{"norm": "rmsnorm", "norm_position": "post", "hidden_act": "gelu", "mlp_ratio": 4, "layers": 12, "final_lr_fraction": 0}
Rows from block 2 of a small sound classifier, named by matrix and row number. Rows with one number belong to one neuron. Each number is 50 + 10 x the weight over its row's rms, rounded and kept within 0 to 99. All counts start at 0. After the name is the row's rms in percent of the matrix's.
After each neuron's rows are labels from the 100 clips, of 14976, where the neuron reaches its highest value: "top examples" is what is common among them. Only what is clearly more common there than usual is listed. The data: single notes of musical instruments (NSynth). In brackets: how many of the 100, against the usual share in percent.
# fc1: MLP up (model.blocks.2.mlp.fc1.weight, 640x160), inputs 0-79
# fc2: MLP down (model.blocks.2.mlp.fc2.weight, 160x640, transposed), outputs 0-79

fc1.446 062:50 49 59 51 36 39 53 57 60 51 46 58 49 59 30 52 50 54 48 41 54 60 39 40 43 57 52 51 33 25 48 45 33 46 06 55 54 45 49 51 37 58 51 65 56 49 52 49 57 39 51 51 56 71 53 52 52 36 56 52 50 42 42 55 67 59 54 51 29 48 32 50 46 57 39 36 36 57 52 56
fc2.446 068:49 51 43 45 45 61 54 64 58 52 46 43 61 48 47 40 46 59 45 42 57 48 50 50 50 46 49 47 39 37 53 55 58 58 49 63 59 54 53 64 70 43 60 42 42 50 52 64 48 48 27 57 48 53 42 49 54 63 56 57 40 83 47 48 34 31 44 49 58 58 82 40 52 55 51 81 50 73 56 42
top examples: acoustic (80 vs 32.5); vocal (58 vs 4.7); octave 3 (41 vs 17)

fc1.292 073:52 34 42 48 37 47 71 50 55 53 42 59 49 72 49 41 48 33 57 62 53 51 34 48 42 53 54 49 65 32 65 47 56 43 49 55 45 67 49 46 63 70 41 53 39 42 43 47 69 60 54 61 53 53 49 54 56 52 52 45 41 42 46 30 54 53 52 61 39 50 49 52 57 53 49 53 45 59 52 57
fc2.292 095:48 52 33 53 56 66 68 58 75 50 53 33 49 46 49 65 62 54 53 57 62 69 68 50 47 38 38 56 53 52 51 60 51 54 50 52 38 41 51 39 48 45 59 32 71 55 61 74 35 50 31 53 45 52 55 60 53 42 41 24 50 37 76 75 58 49 53 59 63 50 40 50 45 40 51 47 60 68 52 41
top examples: octave 6 (45 vs 11.7); octave 7 (39 vs 7.9)

fc1.565 069:44 61 58 58 49 50 46 64 41 50 25 50 57 50 51 55 61 46 50 46 34 36 43 50 49 50 46 43 43 48 52 44 54 54 50 54 63 53 46 58 45 47 58 52 35 71 40 48 74 45 61 66 48 44 50 47 31 60 44 39 54 68 61 49 49 55 50 39 36 50 63 56 75 54 47 44 43 44 36 54
fc2.565 079:50 46 48 45 49 47 43 51 53 54 52 55 62 58 47 43 35 58 50 47 53 49 27 50 53 44 48 71 50 62 55 60 49 85 63 49 51 48 57 48 50 51 42 48 39 51 50 50 32 57 51 44 46 52 29 47 72 48 60 55 38 41 49 48 32 39 45 54 64 62 57 29 29 54 66 50 42 52 51 44
top examples: octave 4 (52 vs 17.2); flute (26 vs 3.1); reed (25 vs 4.3)

fc1.259 060:52 48 57 55 51 54 78 55 47 40 52 67 65 57 50 61 89 48 49 48 51 46 39 51 42 51 40 46 51 23 43 38 52 45 53 53 52 45 53 52 45 49 56 43 49 71 47 47 72 47 55 51 51 47 49 40 34 38 45 52 59 55 43 51 51 53 53 48 52 54 61 54 81 63 53 49 45 57 64 54
fc2.259 073:53 52 51 52 51 52 55 55 51 50 52 51 63 57 49 48 47 29 48 54 63 46 29 48 58 38 44 61 50 64 53 64 46 82 52 53 71 47 56 47 68 66 47 43 42 54 52 63 27 72 33 53 51 57 49 52 62 48 56 55 35 46 53 58 46 48 50 53 65 57 50 46 46 55 58 83 52 62 55 31
top examples: bass (61 vs 21.8)

fc1.490 084:57 59 59 67 63 57 60 46 48 47 43 56 53 56 57 56 57 48 44 31 42 42 47 43 37 44 45 36 40 28 41 22 45 45 26 37 52 41 36 40 44 39 56 47 42 45 42 45 68 28 56 57 48 49 49 48 43 54 49 42 53 53 39 55 54 72 51 50 47 43 55 50 53 56 38 30 51 49 57 44
fc2.490 106:45 50 60 51 41 47 31 52 47 54 50 72 52 60 56 39 47 58 54 47 54 49 23 50 54 43 45 69 41 67 52 62 50 73 53 50 77 48 57 77 52 58 41 47 41 47 50 52 40 62 43 43 51 55 49 49 60 46 60 63 25 60 51 49 42 41 43 56 51 51 75 47 48 53 54 76 44 50 48 44
top examples: octave 4 (42 vs 17.2)

fc1.349 053:41 63 62 65 52 57 57 51 52 36 68 52 45 51 55 50 50 54 59 66 46 40 43 56 63 51 49 41 50 63 36 42 50 52 42 54 54 58 58 73 67 67 55 80 54 18 57 50 39 51 58 54 45 52 64 54 53 52 58 43 65 50 52 55 41 65 56 44 44 46 64 57 25 32 46 49 38 49 24 53
fc2.349 072:50 52 44 70 56 44 37 44 51 49 57 51 63 51 54 60 59 66 48 49 47 47 49 49 35 55 51 50 54 43 54 39 50 54 63 55 51 53 57 36 55 38 53 16 46 55 52 47 47 52 35 49 48 50 42 52 61 52 48 37 50 68 35 39 50 36 60 58 47 48 46 32 55 56 46 33 49 48 60 38
top examples: acoustic (68 vs 32.5); vocal (40 vs 4.7)

fc1.388 053:30 50 59 52 67 39 48 51 51 50 42 51 47 52 58 57 46 56 81 49 49 33 35 50 52 47 51 49 44 47 49 48 48 51 50 53 69 54 53 69 44 47 53 55 50 43 49 36 57 49 62 60 49 47 46 47 46 53 56 82 64 63 58 49 50 53 52 49 35 48 82 61 34 49 48 52 47 43 56 50
fc2.388 079:50 64 48 55 56 56 50 40 47 51 50 58 54 51 56 53 50 52 53 45 48 53 49 55 51 48 45 54 49 54 53 52 46 66 49 59 41 50 56 45 58 63 52 46 27 50 58 63 27 60 43 47 49 53 52 51 70 43 61 22 37 49 50 48 50 37 59 64 53 49 50 42 57 40 49 48 51 52 53 49
top examples: octave 4 (41 vs 17.2)

fc1.146 065:55 19 40 18 50 51 53 32 55 49 31 50 77 66 37 55 49 50 47 58 48 60 53 42 63 49 49 55 51 32 49 52 51 46 54 51 45 36 36 41 50 42 59 53 53 46 56 50 59 54 43 21 59 61 58 63 65 28 54 54 53 40 51 51 39 52 47 51 66 44 39 56 78 15 45 50 61 54 53 60
fc2.146 066:60 51 50 30 47 54 58 61 52 50 61 53 62 66 43 49 48 33 48 65 65 58 67 41 51 45 48 38 41 53 48 50 47 57 71 57 47 54 47 43 45 67 47 27 34 59 50 41 66 57 32 50 49 43 49 53 36 61 58 80 49 44 49 50 51 37 46 39 39 55 43 49 49 82 61 48 60 54 48 47
top examples: synthetic (65 vs 31.1); octave 6 (38 vs 11.7); octave 7 (29 vs 7.9)

fc1.109 059:73 29 45 46 50 53 68 45 50 41 44 62 52 48 43 56 50 51 43 55 27 46 54 37 55 29 50 47 32 22 49 43 45 30 32 52 39 49 49 49 43 74 57 99 52 43 49 48 73 50 50 34 50 55 49 42 49 16 42 37 52 40 43 48 51 52 53 54 46 58 44 48 64 39 48 48 44 55 54 63
fc2.109 070:53 52 46 42 31 62 50 57 58 50 55 51 49 53 42 47 50 35 49 50 66 43 51 47 50 46 48 52 53 58 51 58 51 72 61 56 56 49 54 51 68 45 54 13 41 59 50 52 30 52 33 50 48 52 47 54 47 50 55 64 46 54 53 52 41 35 53 44 44 60 49 40 48 73 51 47 53 48 54 41
top examples: octave 4 (75 vs 17.2); mallet (46 vs 10.8)

fc1.222 069:51 35 50 50 59 43 61 49 41 35 69 50 55 72 43 58 67 39 48 54 55 37 39 43 50 48 44 50 48 50 61 48 53 52 53 56 36 51 50 53 48 47 46 53 53 44 54 47 49 51 56 62 55 70 47 52 65 36 35 47 53 63 39 53 47 54 53 54 17 51 54 66 67 82 49 41 51 60 64 59
fc2.222 094:50 61 45 56 50 57 52 52 52 50 40 62 58 52 57 50 45 42 52 52 52 53 50 48 52 44 43 56 47 49 47 65 51 67 49 58 48 50 48 40 67 51 61 21 44 51 61 71 31 59 34 34 50 41 51 51 54 40 73 56 26 34 77 52 50 39 55 46 55 49 49 49 47 47 48 66 54 57 53 37
top examples: octave 7 (40 vs 7.9)

fc1.290 058:51 47 51 52 51 51 55 49 57 45 74 54 66 26 54 44 40 56 55 47 49 51 44 51 49 48 53 43 48 39 46 33 47 43 30 56 48 55 48 51 60 85 51 90 50 49 38 49 87 38 49 49 49 42 45 46 23 44 38 41 51 25 29 46 49 53 48 49 47 51 35 62 66 33 46 53 34 52 47 55
fc2.290 068:49 51 37 50 47 61 42 55 56 50 50 48 48 54 44 54 47 53 50 48 56 36 46 51 49 52 48 53 57 52 54 54 55 73 54 43 50 45 60 50 67 35 54 24 49 77 50 41 20 53 35 52 48 58 38 56 73 54 55 66 49 74 56 48 50 41 58 55 51 59 75 38 46 78 53 44 51 43 55 47
top examples: octave 4 (46 vs 17.2); organ (31 vs 11.8)

fc1.103 068:42 41 48 48 44 24 58 43 17 49 51 61 47 65 52 63 45 41 56 54 50 28 37 42 37 43 45 51 37 45 56 42 53 46 47 50 50 49 29 52 51 48 59 59 55 28 64 29 71 49 60 65 52 67 42 58 53 40 48 50 65 52 54 51 52 54 35 77 27 50 50 54 56 55 45 74 52 69 60 57
fc2.103 083:47 55 36 55 55 83 59 57 64 50 46 49 60 50 50 49 50 51 53 47 50 54 61 50 57 42 42 61 50 47 50 60 54 68 44 51 45 52 52 49 51 44 52 30 37 57 65 75 11 56 32 51 42 58 58 58 63 47 66 55 42 38 79 60 53 47 51 30 53 46 50 57 51 47 53 66 57 58 56 40
top examples: bass (53 vs 21.8); octave 5 (39 vs 16.2)

fc1.134 207:60 49 36 36 63 49 56 45 50 52 25 45 51 40 50 45 63 52 55 76 50 66 57 53 62 55 62 56 68 50 56 36 39 22 59 31 25 48 38 23 40 32 39 29 36 41 41 46 33 47 47 45 49 36 56 57 30 38 37 45 30 45 54 53 54 52 57 37 53 54 41 65 56 37 47 40 52 46 50 41
fc2.134 217:55 62 35 59 53 56 64 58 68 65 54 47 65 56 48 24 51 41 47 53 54 52 59 53 67 53 61 47 45 45 41 64 45 50 53 69 50 66 46 44 52 49 46 38 57 50 46 58 28 62 47 54 63 43 51 54 39 40 45 44 45 42 63 57 52 38 44 47 61 50 45 45 44 54 55 45 57 60 51 37
top examples: synthetic (91 vs 31.1); bass (70 vs 21.8)

fc1.516 064:44 26 51 59 50 44 31 45 50 57 51 38 51 53 50 62 53 45 51 48 52 37 41 50 67 49 40 49 50 51 48 38 51 48 56 50 68 57 56 71 51 47 48 51 66 65 52 47 47 28 59 48 49 67 49 50 58 29 67 46 57 50 82 72 54 70 61 63 45 42 82 66 70 55 50 54 48 45 64 73
fc2.516 069:52 50 55 48 49 55 52 44 50 49 52 74 63 52 63 56 50 48 54 52 49 48 64 51 50 45 48 48 50 42 49 49 44 33 42 47 42 49 53 43 53 48 61 39 30 51 50 53 24 57 44 47 48 44 52 54 48 56 55 55 33 40 17 33 50 36 59 40 47 50 01 47 41 50 67 52 53 52 46 43
top examples: octave 6 (66 vs 11.7)

fc1.468 134:63 56 49 46 61 52 48 46 44 62 50 53 41 54 41 48 38 47 50 66 54 51 52 70 58 67 72 51 53 47 54 41 39 47 44 51 42 44 56 46 50 45 53 43 52 54 60 56 43 57 48 46 35 46 65 61 55 50 48 29 49 30 48 52 61 54 57 50 46 67 33 63 37 59 55 50 67 53 50 51
fc2.468 088:40 36 49 55 48 45 43 34 33 51 60 51 50 44 41 51 56 39 37 54 55 49 35 46 47 39 43 40 39 49 50 55 52 59 72 32 72 52 52 63 40 54 37 51 50 70 50 46 55 57 53 36 47 41 45 44 36 65 48 53 52 62 41 33 38 45 33 38 49 57 45 36 63 38 64 46 41 30 52 48
top examples: electronic (71 vs 36.4); organ (60 vs 11.8); octave 2 (48 vs 14.2)

fc1.67 083:45 42 63 54 53 47 50 50 35 48 78 69 73 49 60 52 34 44 53 57 48 39 33 45 35 48 50 55 47 46 52 51 49 52 39 54 45 23 52 52 53 40 51 62 43 48 45 50 61 53 66 59 51 60 47 46 49 49 50 50 55 50 27 36 43 49 47 50 40 56 50 44 48 50 51 56 48 46 53 55
fc2.67 072:50 61 43 60 52 64 50 45 51 51 28 47 54 49 48 49 59 39 49 52 50 68 56 50 55 45 50 50 56 44 50 61 57 74 56 54 50 59 51 50 50 60 51 29 43 49 62 53 23 55 30 30 42 37 47 51 50 50 51 68 34 39 75 50 50 49 48 31 51 36 45 52 49 56 46 57 51 56 52 43
top examples: electronic (70 vs 36.4); organ (49 vs 11.8)

fc1.560 054:51 56 61 53 49 58 66 56 36 47 49 50 62 47 47 57 51 42 50 38 32 52 40 45 38 51 54 54 55 54 49 51 50 56 42 52 52 48 47 50 54 61 55 54 33 47 44 49 88 55 52 57 58 53 49 41 52 51 20 47 52 52 40 49 53 52 37 52 47 45 36 54 54 53 42 26 49 52 59 51
fc2.560 069:49 47 42 52 38 53 43 51 48 50 45 48 55 67 52 41 42 83 50 50 61 45 42 50 51 41 41 52 42 38 51 48 48 75 56 35 50 52 53 37 54 43 28 48 43 53 48 47 32 57 37 51 47 57 43 53 85 51 46 52 46 44 55 49 47 37 41 57 57 59 63 24 38 55 58 52 50 60 53 45
top examples: octave 5 (55 vs 16.2)

fc1.440 063:43 40 37 50 55 51 51 43 51 49 51 50 56 69 59 57 50 35 54 54 52 51 32 49 64 47 43 44 49 50 51 45 53 50 38 61 72 57 50 49 49 64 52 47 51 58 53 49 63 54 58 80 50 52 43 52 57 66 48 51 58 53 70 54 58 63 50 61 37 46 60 57 54 62 46 14 48 69 57 59
fc2.440 093:50 61 50 54 52 52 53 51 52 49 49 57 59 50 56 49 48 56 52 47 53 48 39 49 49 43 44 61 47 48 52 59 50 60 47 51 52 46 55 48 58 45 54 34 46 50 53 73 03 61 40 47 49 56 45 50 73 45 51 51 29 28 45 42 34 39 51 51 63 73 45 40 36 37 70 66 52 57 54 24
top examples: octave 7 (47 vs 7.9); pitch class B (34 vs 8.6)

fc1.155 051:49 74 54 59 51 51 41 64 71 47 46 52 31 52 61 53 38 34 61 39 38 26 44 33 51 61 50 40 21 47 39 32 49 49 30 52 55 55 53 50 49 65 54 60 44 47 46 48 73 45 70 48 49 38 44 46 43 33 60 49 53 48 17 39 45 47 52 49 32 48 60 50 43 39 45 25 50 50 56 51
fc2.155 077:51 50 53 56 53 50 46 47 47 49 54 50 65 76 50 48 45 54 51 44 59 51 43 51 50 51 52 56 43 52 52 52 44 70 42 54 60 42 52 50 52 50 38 34 37 45 49 54 26 55 21 57 48 74 51 50 76 54 65 54 42 81 48 51 44 46 45 58 49 51 60 47 66 61 40 58 48 50 44 44
top examples: acoustic (78 vs 32.5); octave 4 (60 vs 17.2); vocal (30 vs 4.7); instrument family: string (28 vs 6.4)

fc1.559 076:53 49 50 51 31 50 59 60 55 53 60 49 49 68 51 55 51 37 53 49 54 40 48 48 51 43 47 53 49 49 38 51 47 47 48 22 53 34 54 55 59 58 38 55 52 53 32 43 40 52 52 75 42 84 44 50 68 38 58 49 52 53 51 48 48 53 54 51 54 47 68 52 48 58 42 63 39 55 46 52
fc2.559 076:48 48 41 53 52 56 59 46 51 46 32 50 42 36 43 52 52 27 53 50 47 53 57 45 56 44 44 49 49 44 51 79 57 65 36 68 50 54 49 39 65 58 55 42 58 55 55 72 37 55 49 45 54 36 50 51 40 46 50 36 47 36 69 61 52 51 50 41 61 55 39 51 36 52 55 62 51 67 56 46
top examples: electronic (88 vs 36.4); organ (67 vs 11.8)

fc1.541 065:49 38 64 33 50 41 42 27 43 48 56 51 56 60 50 73 58 52 49 58 36 39 60 46 59 47 35 50 50 47 52 49 50 44 25 60 53 31 51 55 57 57 49 49 61 51 44 46 70 46 60 49 51 58 54 55 46 37 29 43 58 48 53 64 59 54 44 44 40 56 23 65 81 58 50 76 50 51 64 58
fc2.541 080:51 46 49 48 53 63 58 62 57 50 60 68 50 50 50 45 50 55 51 51 55 08 37 46 49 41 39 52 49 51 52 49 55 70 53 48 48 52 59 60 79 52 49 39 46 70 60 55 20 65 48 16 48 49 50 54 52 51 48 77 47 48 75 58 49 45 52 49 51 44 65 42 36 60 60 58 55 53 53 29
top examples: octave 6 (49 vs 11.7); octave 7 (37 vs 7.9)

fc1.628 053:45 40 48 38 48 52 61 35 65 43 62 67 37 57 48 48 24 57 56 57 44 27 49 50 66 50 49 44 55 38 49 47 48 46 44 60 50 48 49 51 58 61 50 56 72 66 43 46 40 49 50 38 55 60 50 61 44 34 53 40 54 41 66 46 60 57 53 52 45 52 50 55 54 49 53 63 43 59 45 73
fc2.628 069:54 37 48 56 55 61 56 57 64 49 65 34 60 49 48 61 69 49 50 61 67 45 77 44 40 48 50 50 53 49 49 51 49 36 60 50 45 51 50 37 60 45 47 21 40 54 48 48 24 41 26 57 47 48 43 52 53 58 28 41 51 53 45 55 48 43 62 51 45 43 40 40 49 49 46 45 55 52 50 23
top examples: acoustic (72 vs 32.5); flute (45 vs 3.1); octave 6 (44 vs 11.7); octave 7 (41 vs 7.9)

fc1.326 061:50 44 71 61 51 51 54 80 44 39 59 56 32 45 61 56 47 41 58 44 40 36 41 49 50 51 49 12 47 37 43 46 52 50 40 56 52 64 35 72 63 60 56 58 49 50 45 50 64 47 50 69 53 58 38 48 33 61 51 45 54 51 51 30 34 46 50 33 33 59 78 46 49 56 47 47 42 52 60 45
fc2.326 066:48 59 46 64 51 50 26 49 50 50 49 51 67 59 50 49 49 65 50 47 50 70 39 56 49 50 51 70 59 60 51 51 50 76 44 51 56 49 57 53 38 60 58 38 49 43 50 61 38 66 50 44 49 62 49 53 75 47 89 68 43 60 46 50 52 50 59 58 58 48 57 51 54 50 49 54 50 43 49 48
top examples: acoustic (81 vs 32.5); octave 4 (62 vs 17.2)

fc1.78 064:42 53 40 46 50 39 37 43 52 37 54 53 63 46 58 51 50 39 50 49 41 50 43 50 50 56 51 45 52 50 57 45 46 49 40 57 55 50 50 50 51 76 50 62 52 51 50 53 81 50 50 72 50 50 61 35 29 44 50 48 42 33 49 57 67 76 51 46 45 49 34 74 75 40 47 56 47 55 52 65
fc2.78 070:50 40 47 48 53 63 45 54 59 53 62 54 40 45 49 50 46 66 46 46 54 28 40 50 43 42 42 54 54 49 58 50 57 66 55 44 45 50 66 41 99 45 62 35 51 69 51 38 30 56 59 43 45 51 32 56 68 67 36 55 51 61 41 50 47 21 62 52 52 55 49 41 24 62 61 47 50 52 61 41
top examples: bass (49 vs 21.8); octave 7 (30 vs 7.9)

fc1.399 077:51 48 41 45 43 33 70 52 55 54 63 63 52 61 49 53 33 34 62 71 57 51 24 46 51 46 54 50 59 48 55 49 54 46 50 42 40 53 50 42 68 48 45 45 39 43 49 40 61 78 48 46 53 59 37 53 47 37 59 50 56 49 42 43 52 46 52 65 48 63 47 47 50 51 60 52 39 46 50 50
fc2.399 085:50 47 41 60 61 77 74 50 66 49 49 38 45 42 49 59 71 54 52 56 49 66 81 50 54 38 41 54 54 54 50 56 54 59 55 58 48 54 51 62 32 58 50 36 58 62 56 64 49 37 42 56 43 50 72 75 57 55 45 44 49 45 76 76 76 59 53 33 51 45 48 60 53 46 40 52 62 63 55 48
top examples: octave 7 (60 vs 7.9); pitch class C (28 vs 9.1)

fc1.585 078:41 30 46 18 41 45 51 51 54 54 63 69 64 62 51 50 31 50 67 73 49 02 29 44 55 45 52 53 56 47 54 41 51 49 52 47 50 47 53 52 51 52 48 47 53 47 34 52 50 66 53 45 50 62 52 53 42 49 56 51 81 47 46 49 51 47 44 53 43 53 49 51 62 52 61 57 42 50 54 53
fc2.585 080:51 49 23 65 67 71 67 52 60 47 52 44 48 43 49 72 64 50 50 57 49 53 80 48 51 46 45 54 60 54 51 56 51 55 49 48 45 50 54 45 46 73 50 37 57 51 54 53 38 51 45 49 46 48 59 62 57 48 48 47 45 47 79 60 59 61 70 53 48 47 43 54 56 56 47 46 58 49 52 44
top examples: octave 6 (70 vs 11.7)

fc1.247 056:66 37 45 36 69 70 48 41 39 50 80 41 59 52 38 49 56 40 36 51 48 49 33 49 56 51 49 50 51 46 56 51 58 51 57 49 49 50 44 50 44 52 50 23 48 69 55 50 57 37 52 57 53 50 44 50 30 51 40 50 56 45 55 52 38 59 53 39 52 44 46 46 99 51 50 48 53 44 53 51
fc2.247 061:55 40 53 40 38 50 55 61 53 50 48 56 46 57 58 59 42 37 63 69 59 41 52 47 53 33 49 40 49 50 45 48 50 55 60 31 57 29 50 58 49 38 43 47 48 47 52 44 18 59 51 35 50 51 53 57 61 37 44 55 36 35 56 53 50 30 54 60 60 57 58 52 13 68 80 54 60 53 49 48
top examples: octave 5 (54 vs 16.2); octave 6 (29 vs 11.7)

fc1.271 056:51 60 52 48 60 55 53 57 35 52 75 45 64 55 56 61 80 37 51 52 64 49 54 48 60 51 48 53 70 60 57 47 56 53 51 53 66 57 54 78 63 49 47 39 56 56 52 49 55 49 66 64 63 50 50 43 47 56 45 49 59 54 69 58 63 62 55 49 41 50 52 59 50 72 52 65 47 50 48 51
fc2.271 068:52 55 50 52 57 60 57 51 52 48 51 65 54 52 47 50 49 42 53 55 50 47 45 46 48 42 44 49 50 44 50 51 49 60 52 33 54 52 63 52 57 62 46 41 39 59 50 54 14 66 32 49 49 52 49 57 74 46 55 49 27 44 59 57 53 47 58 47 61 56 43 48 24 50 56 68 54 52 60 42
top examples: bass (50 vs 21.8); octave 1 (32 vs 12.1)

fc1.484 068:47 46 48 70 36 50 50 61 26 51 28 52 69 74 36 50 53 49 48 43 45 53 52 50 41 54 53 63 57 51 78 55 52 48 39 52 46 37 50 36 51 57 45 31 48 36 45 57 67 68 29 61 50 55 55 50 54 42 56 58 54 38 46 46 52 48 38 53 50 58 64 51 59 48 52 56 20 51 59 61
fc2.484 076:49 41 43 35 58 61 64 54 56 51 33 34 30 40 44 36 48 60 46 47 50 50 34 50 58 50 50 48 51 68 51 63 71 75 64 68 48 74 54 52 50 51 50 62 69 62 50 45 49 46 75 53 49 49 43 51 50 55 42 57 68 47 65 56 54 64 43 51 59 51 49 47 46 63 55 39 54 70 52 46
top examples: octave 5 (66 vs 16.2); pitch class F (41 vs 8.1); pitch class: E (36 vs 8.2); note: F5 (26 vs 1.4)

fc1.569 066:48 44 29 48 51 52 69 52 55 50 57 60 34 64 49 46 30 39 59 59 51 45 30 45 48 53 54 50 61 45 61 42 48 48 45 48 35 53 47 45 50 52 45 40 43 45 46 52 56 73 49 54 51 46 41 50 58 42 60 52 53 43 26 21 50 31 43 51 46 49 48 50 44 57 46 20 44 60 57 52
fc2.569 081:48 49 46 52 66 59 69 57 63 50 47 26 50 44 54 52 72 60 49 55 50 76 66 50 51 39 36 58 51 61 50 58 54 55 52 60 50 53 50 52 43 54 49 42 70 52 61 75 46 48 34 63 50 56 68 62 59 46 41 35 53 52 82 73 65 52 50 63 49 40 46 53 48 40 41 60 58 67 48 50
top examples: octave 7 (46 vs 7.9); keyboard (34 vs 15.5); pitch class F (32 vs 8.1); octave 6 (32 vs 11.7)

fc1.89 213:44 54 56 52 50 50 43 47 53 49 57 53 65 51 56 39 53 54 60 40 41 55 51 32 34 35 32 50 39 49 46 51 32 47 42 44 50 52 50 51 40 48 34 32 45 31 31 35 41 42 27 39 51 43 40 44 45 42 50 49 36 47 48 47 49 44 29 42 40 40 48 39 41 51 12 56 34 44 41 41
fc2.89 210:53 44 54 36 51 57 59 54 61 36 50 50 42 44 49 53 50 45 51 50 45 44 51 50 50 62 54 60 67 56 56 65 53 46 50 39 27 48 43 45 56 32 54 44 54 49 54 57 51 19 42 59 53 54 59 56 50 50 40 25 50 44 62 70 62 61 56 43 46 42 54 63 30 52 44 47 53 60 48 48
top examples: acoustic (82 vs 32.5); octave 3 (41 vs 17); string (29 vs 6.4)

fc1.540 061:45 45 51 49 49 30 52 59 49 38 49 64 74 54 51 69 76 47 51 52 51 54 51 53 53 49 46 51 43 57 50 42 44 50 52 56 53 32 65 50 48 20 52 51 48 47 41 67 60 52 61 46 47 50 50 48 48 51 57 50 53 62 34 51 55 49 49 51 50 66 76 49 35 69 50 36 50 56 50 57
fc2.540 073:49 62 47 55 53 54 64 51 50 50 57 45 52 51 46 38 48 29 38 41 50 41 27 48 63 51 49 61 48 84 52 73 56 69 50 67 62 60 51 44 51 86 45 50 39 54 56 60 61 62 50 67 53 51 49 46 32 41 63 63 44 50 63 52 48 50 46 50 66 48 46 48 59 49 65 63 47 55 52 42
top examples: bass (54 vs 21.8); octave 2 (53 vs 14.2); octave 1 (34 vs 12.1)

fc1.72 052:39 74 58 64 35 61 52 71 62 48 57 53 58 49 53 63 30 42 55 48 32 40 41 59 41 58 55 35 66 49 50 41 46 49 43 53 50 43 50 52 64 59 69 51 44 51 50 51 98 50 51 52 48 44 51 47 44 53 79 67 61 53 32 49 50 54 52 50 43 50 48 36 53 40 50 23 40 51 61 66
fc2.72 074:51 53 45 77 56 51 51 56 53 51 65 34 62 67 53 47 47 71 46 44 61 36 43 52 51 50 49 45 46 56 54 52 50 71 57 54 67 51 59 48 43 58 22 51 59 56 62 51 35 51 34 59 49 70 43 51 65 68 42 35 57 63 50 51 48 47 50 73 50 49 50 42 53 43 53 45 49 58 50 36
top examples: electronic (68 vs 36.4); guitar (41 vs 13.1)

fc1.64 165:37 16 46 34 44 50 43 50 51 31 55 46 14 63 24 57 52 50 34 59 62 16 50 44 50 46 52 38 47 38 40 50 51 47 54 50 54 21 39 61 39 51 51 57 53 49 47 47 43 50 52 43 38 51 49 51 56 59 36 55 57 37 51 60 49 56 49 37 50 52 41 52 50 34 58 48 51 52 52 43
fc2.64 173:53 53 80 51 51 51 39 47 39 30 52 60 51 50 58 53 42 48 57 50 43 57 38 37 53 57 55 65 50 64 40 58 59 71 58 50 53 38 37 69 55 48 52 52 39 40 50 47 57 47 50 43 74 50 51 52 49 55 76 81 37 64 40 49 50 52 61 56 48 48 57 52 51 56 43 64 51 50 43 48
top examples: acoustic (84 vs 32.5); vocal (54 vs 4.7)

fc1.240 080:50 27 51 41 46 52 60 50 55 45 68 49 49 62 38 61 54 50 53 59 55 15 46 38 60 53 53 48 53 41 45 46 49 48 49 43 52 50 30 51 54 73 44 64 53 47 30 46 72 67 50 50 50 53 48 54 40 35 33 24 57 43 53 50 55 49 36 50 44 50 46 49 60 41 53 44 51 63 52 54
fc2.240 070:50 59 50 61 56 61 56 67 58 45 58 55 60 50 54 58 52 45 54 57 54 52 58 47 48 37 42 51 52 52 51 54 51 81 66 57 62 51 54 55 51 52 53 33 54 64 54 62 46 59 41 50 50 58 51 61 78 53 57 67 43 60 59 56 53 49 61 50 56 56 49 52 59 59 52 54 57 58 59 42
top examples: octave 6 (42 vs 11.7); octave 7 (25 vs 7.9)

fc1.262 172:55 51 50 44 53 57 53 51 56 54 59 48 41 49 45 41 47 55 50 49 48 37 48 54 28 57 56 41 49 43 54 13 17 45 46 53 52 51 59 54 70 48 59 49 67 50 47 52 52 48 47 65 32 48 47 56 53 51 49 44 54 49 48 55 62 65 53 50 45 48 48 51 35 54 46 50 45 49 50 52
fc2.262 135:32 50 50 48 42 49 37 45 37 50 48 72 59 54 64 49 57 67 52 50 40 59 54 50 49 44 34 49 47 49 71 35 44 58 43 40 47 45 69 48 46 51 47 58 41 57 46 39 49 37 56 43 14 61 44 47 53 53 55 56 53 44 42 45 47 46 31 43 49 50 49 45 50 34 48 49 46 42 60 51
top examples: electronic (100 vs 36.4); organ (98 vs 11.8); octave 1 (53 vs 12.1); octave 2 (43 vs 14.2)

fc1.436 051:31 43 55 74 54 50 42 71 46 61 43 52 43 67 41 60 50 50 65 59 44 36 50 49 50 58 49 61 64 49 54 48 61 61 61 52 39 47 55 50 69 47 48 31 70 34 42 47 44 56 51 24 51 51 50 34 51 46 41 45 44 45 51 48 49 46 53 48 38 53 51 41 34 60 52 35 37 61 44 51
fc2.436 053:50 37 62 40 55 59 75 53 60 46 48 37 50 41 56 50 60 55 47 53 39 53 65 45 55 44 47 63 50 70 50 54 54 45 48 50 46 53 52 70 18 57 23 50 43 70 51 66 45 42 52 65 52 55 49 69 50 74 49 52 55 49 67 56 65 50 46 58 46 30 52 49 55 52 35 59 60 59 52 49
top examples: electronic (66 vs 36.4); pitch class F# (34 vs 7.7)

fc1.467 097:47 47 46 46 42 47 64 74 42 53 81 51 88 73 38 63 55 48 54 57 54 50 16 49 42 50 51 79 57 50 57 55 51 51 49 60 51 50 53 50 57 55 25 53 52 49 49 42 51 61 75 68 55 67 51 55 61 50 52 58 57 42 43 53 61 62 55 51 48 50 44 54 49 71 54 54 47 49 39 50
fc2.467 110:50 54 28 53 50 57 57 34 53 49 33 50 30 28 53 51 65 28 48 57 50 38 68 49 55 45 50 46 47 45 53 55 51 53 46 51 44 57 54 48 57 50 58 45 47 60 57 56 27 55 34 44 50 28 48 53 44 41 34 23 36 32 80 49 50 42 50 39 53 52 43 42 42 53 53 50 54 55 60 48
top examples: electronic (80 vs 36.4); octave 2 (54 vs 14.2); keyboard (52 vs 15.5); octave 1 (33 vs 12.1)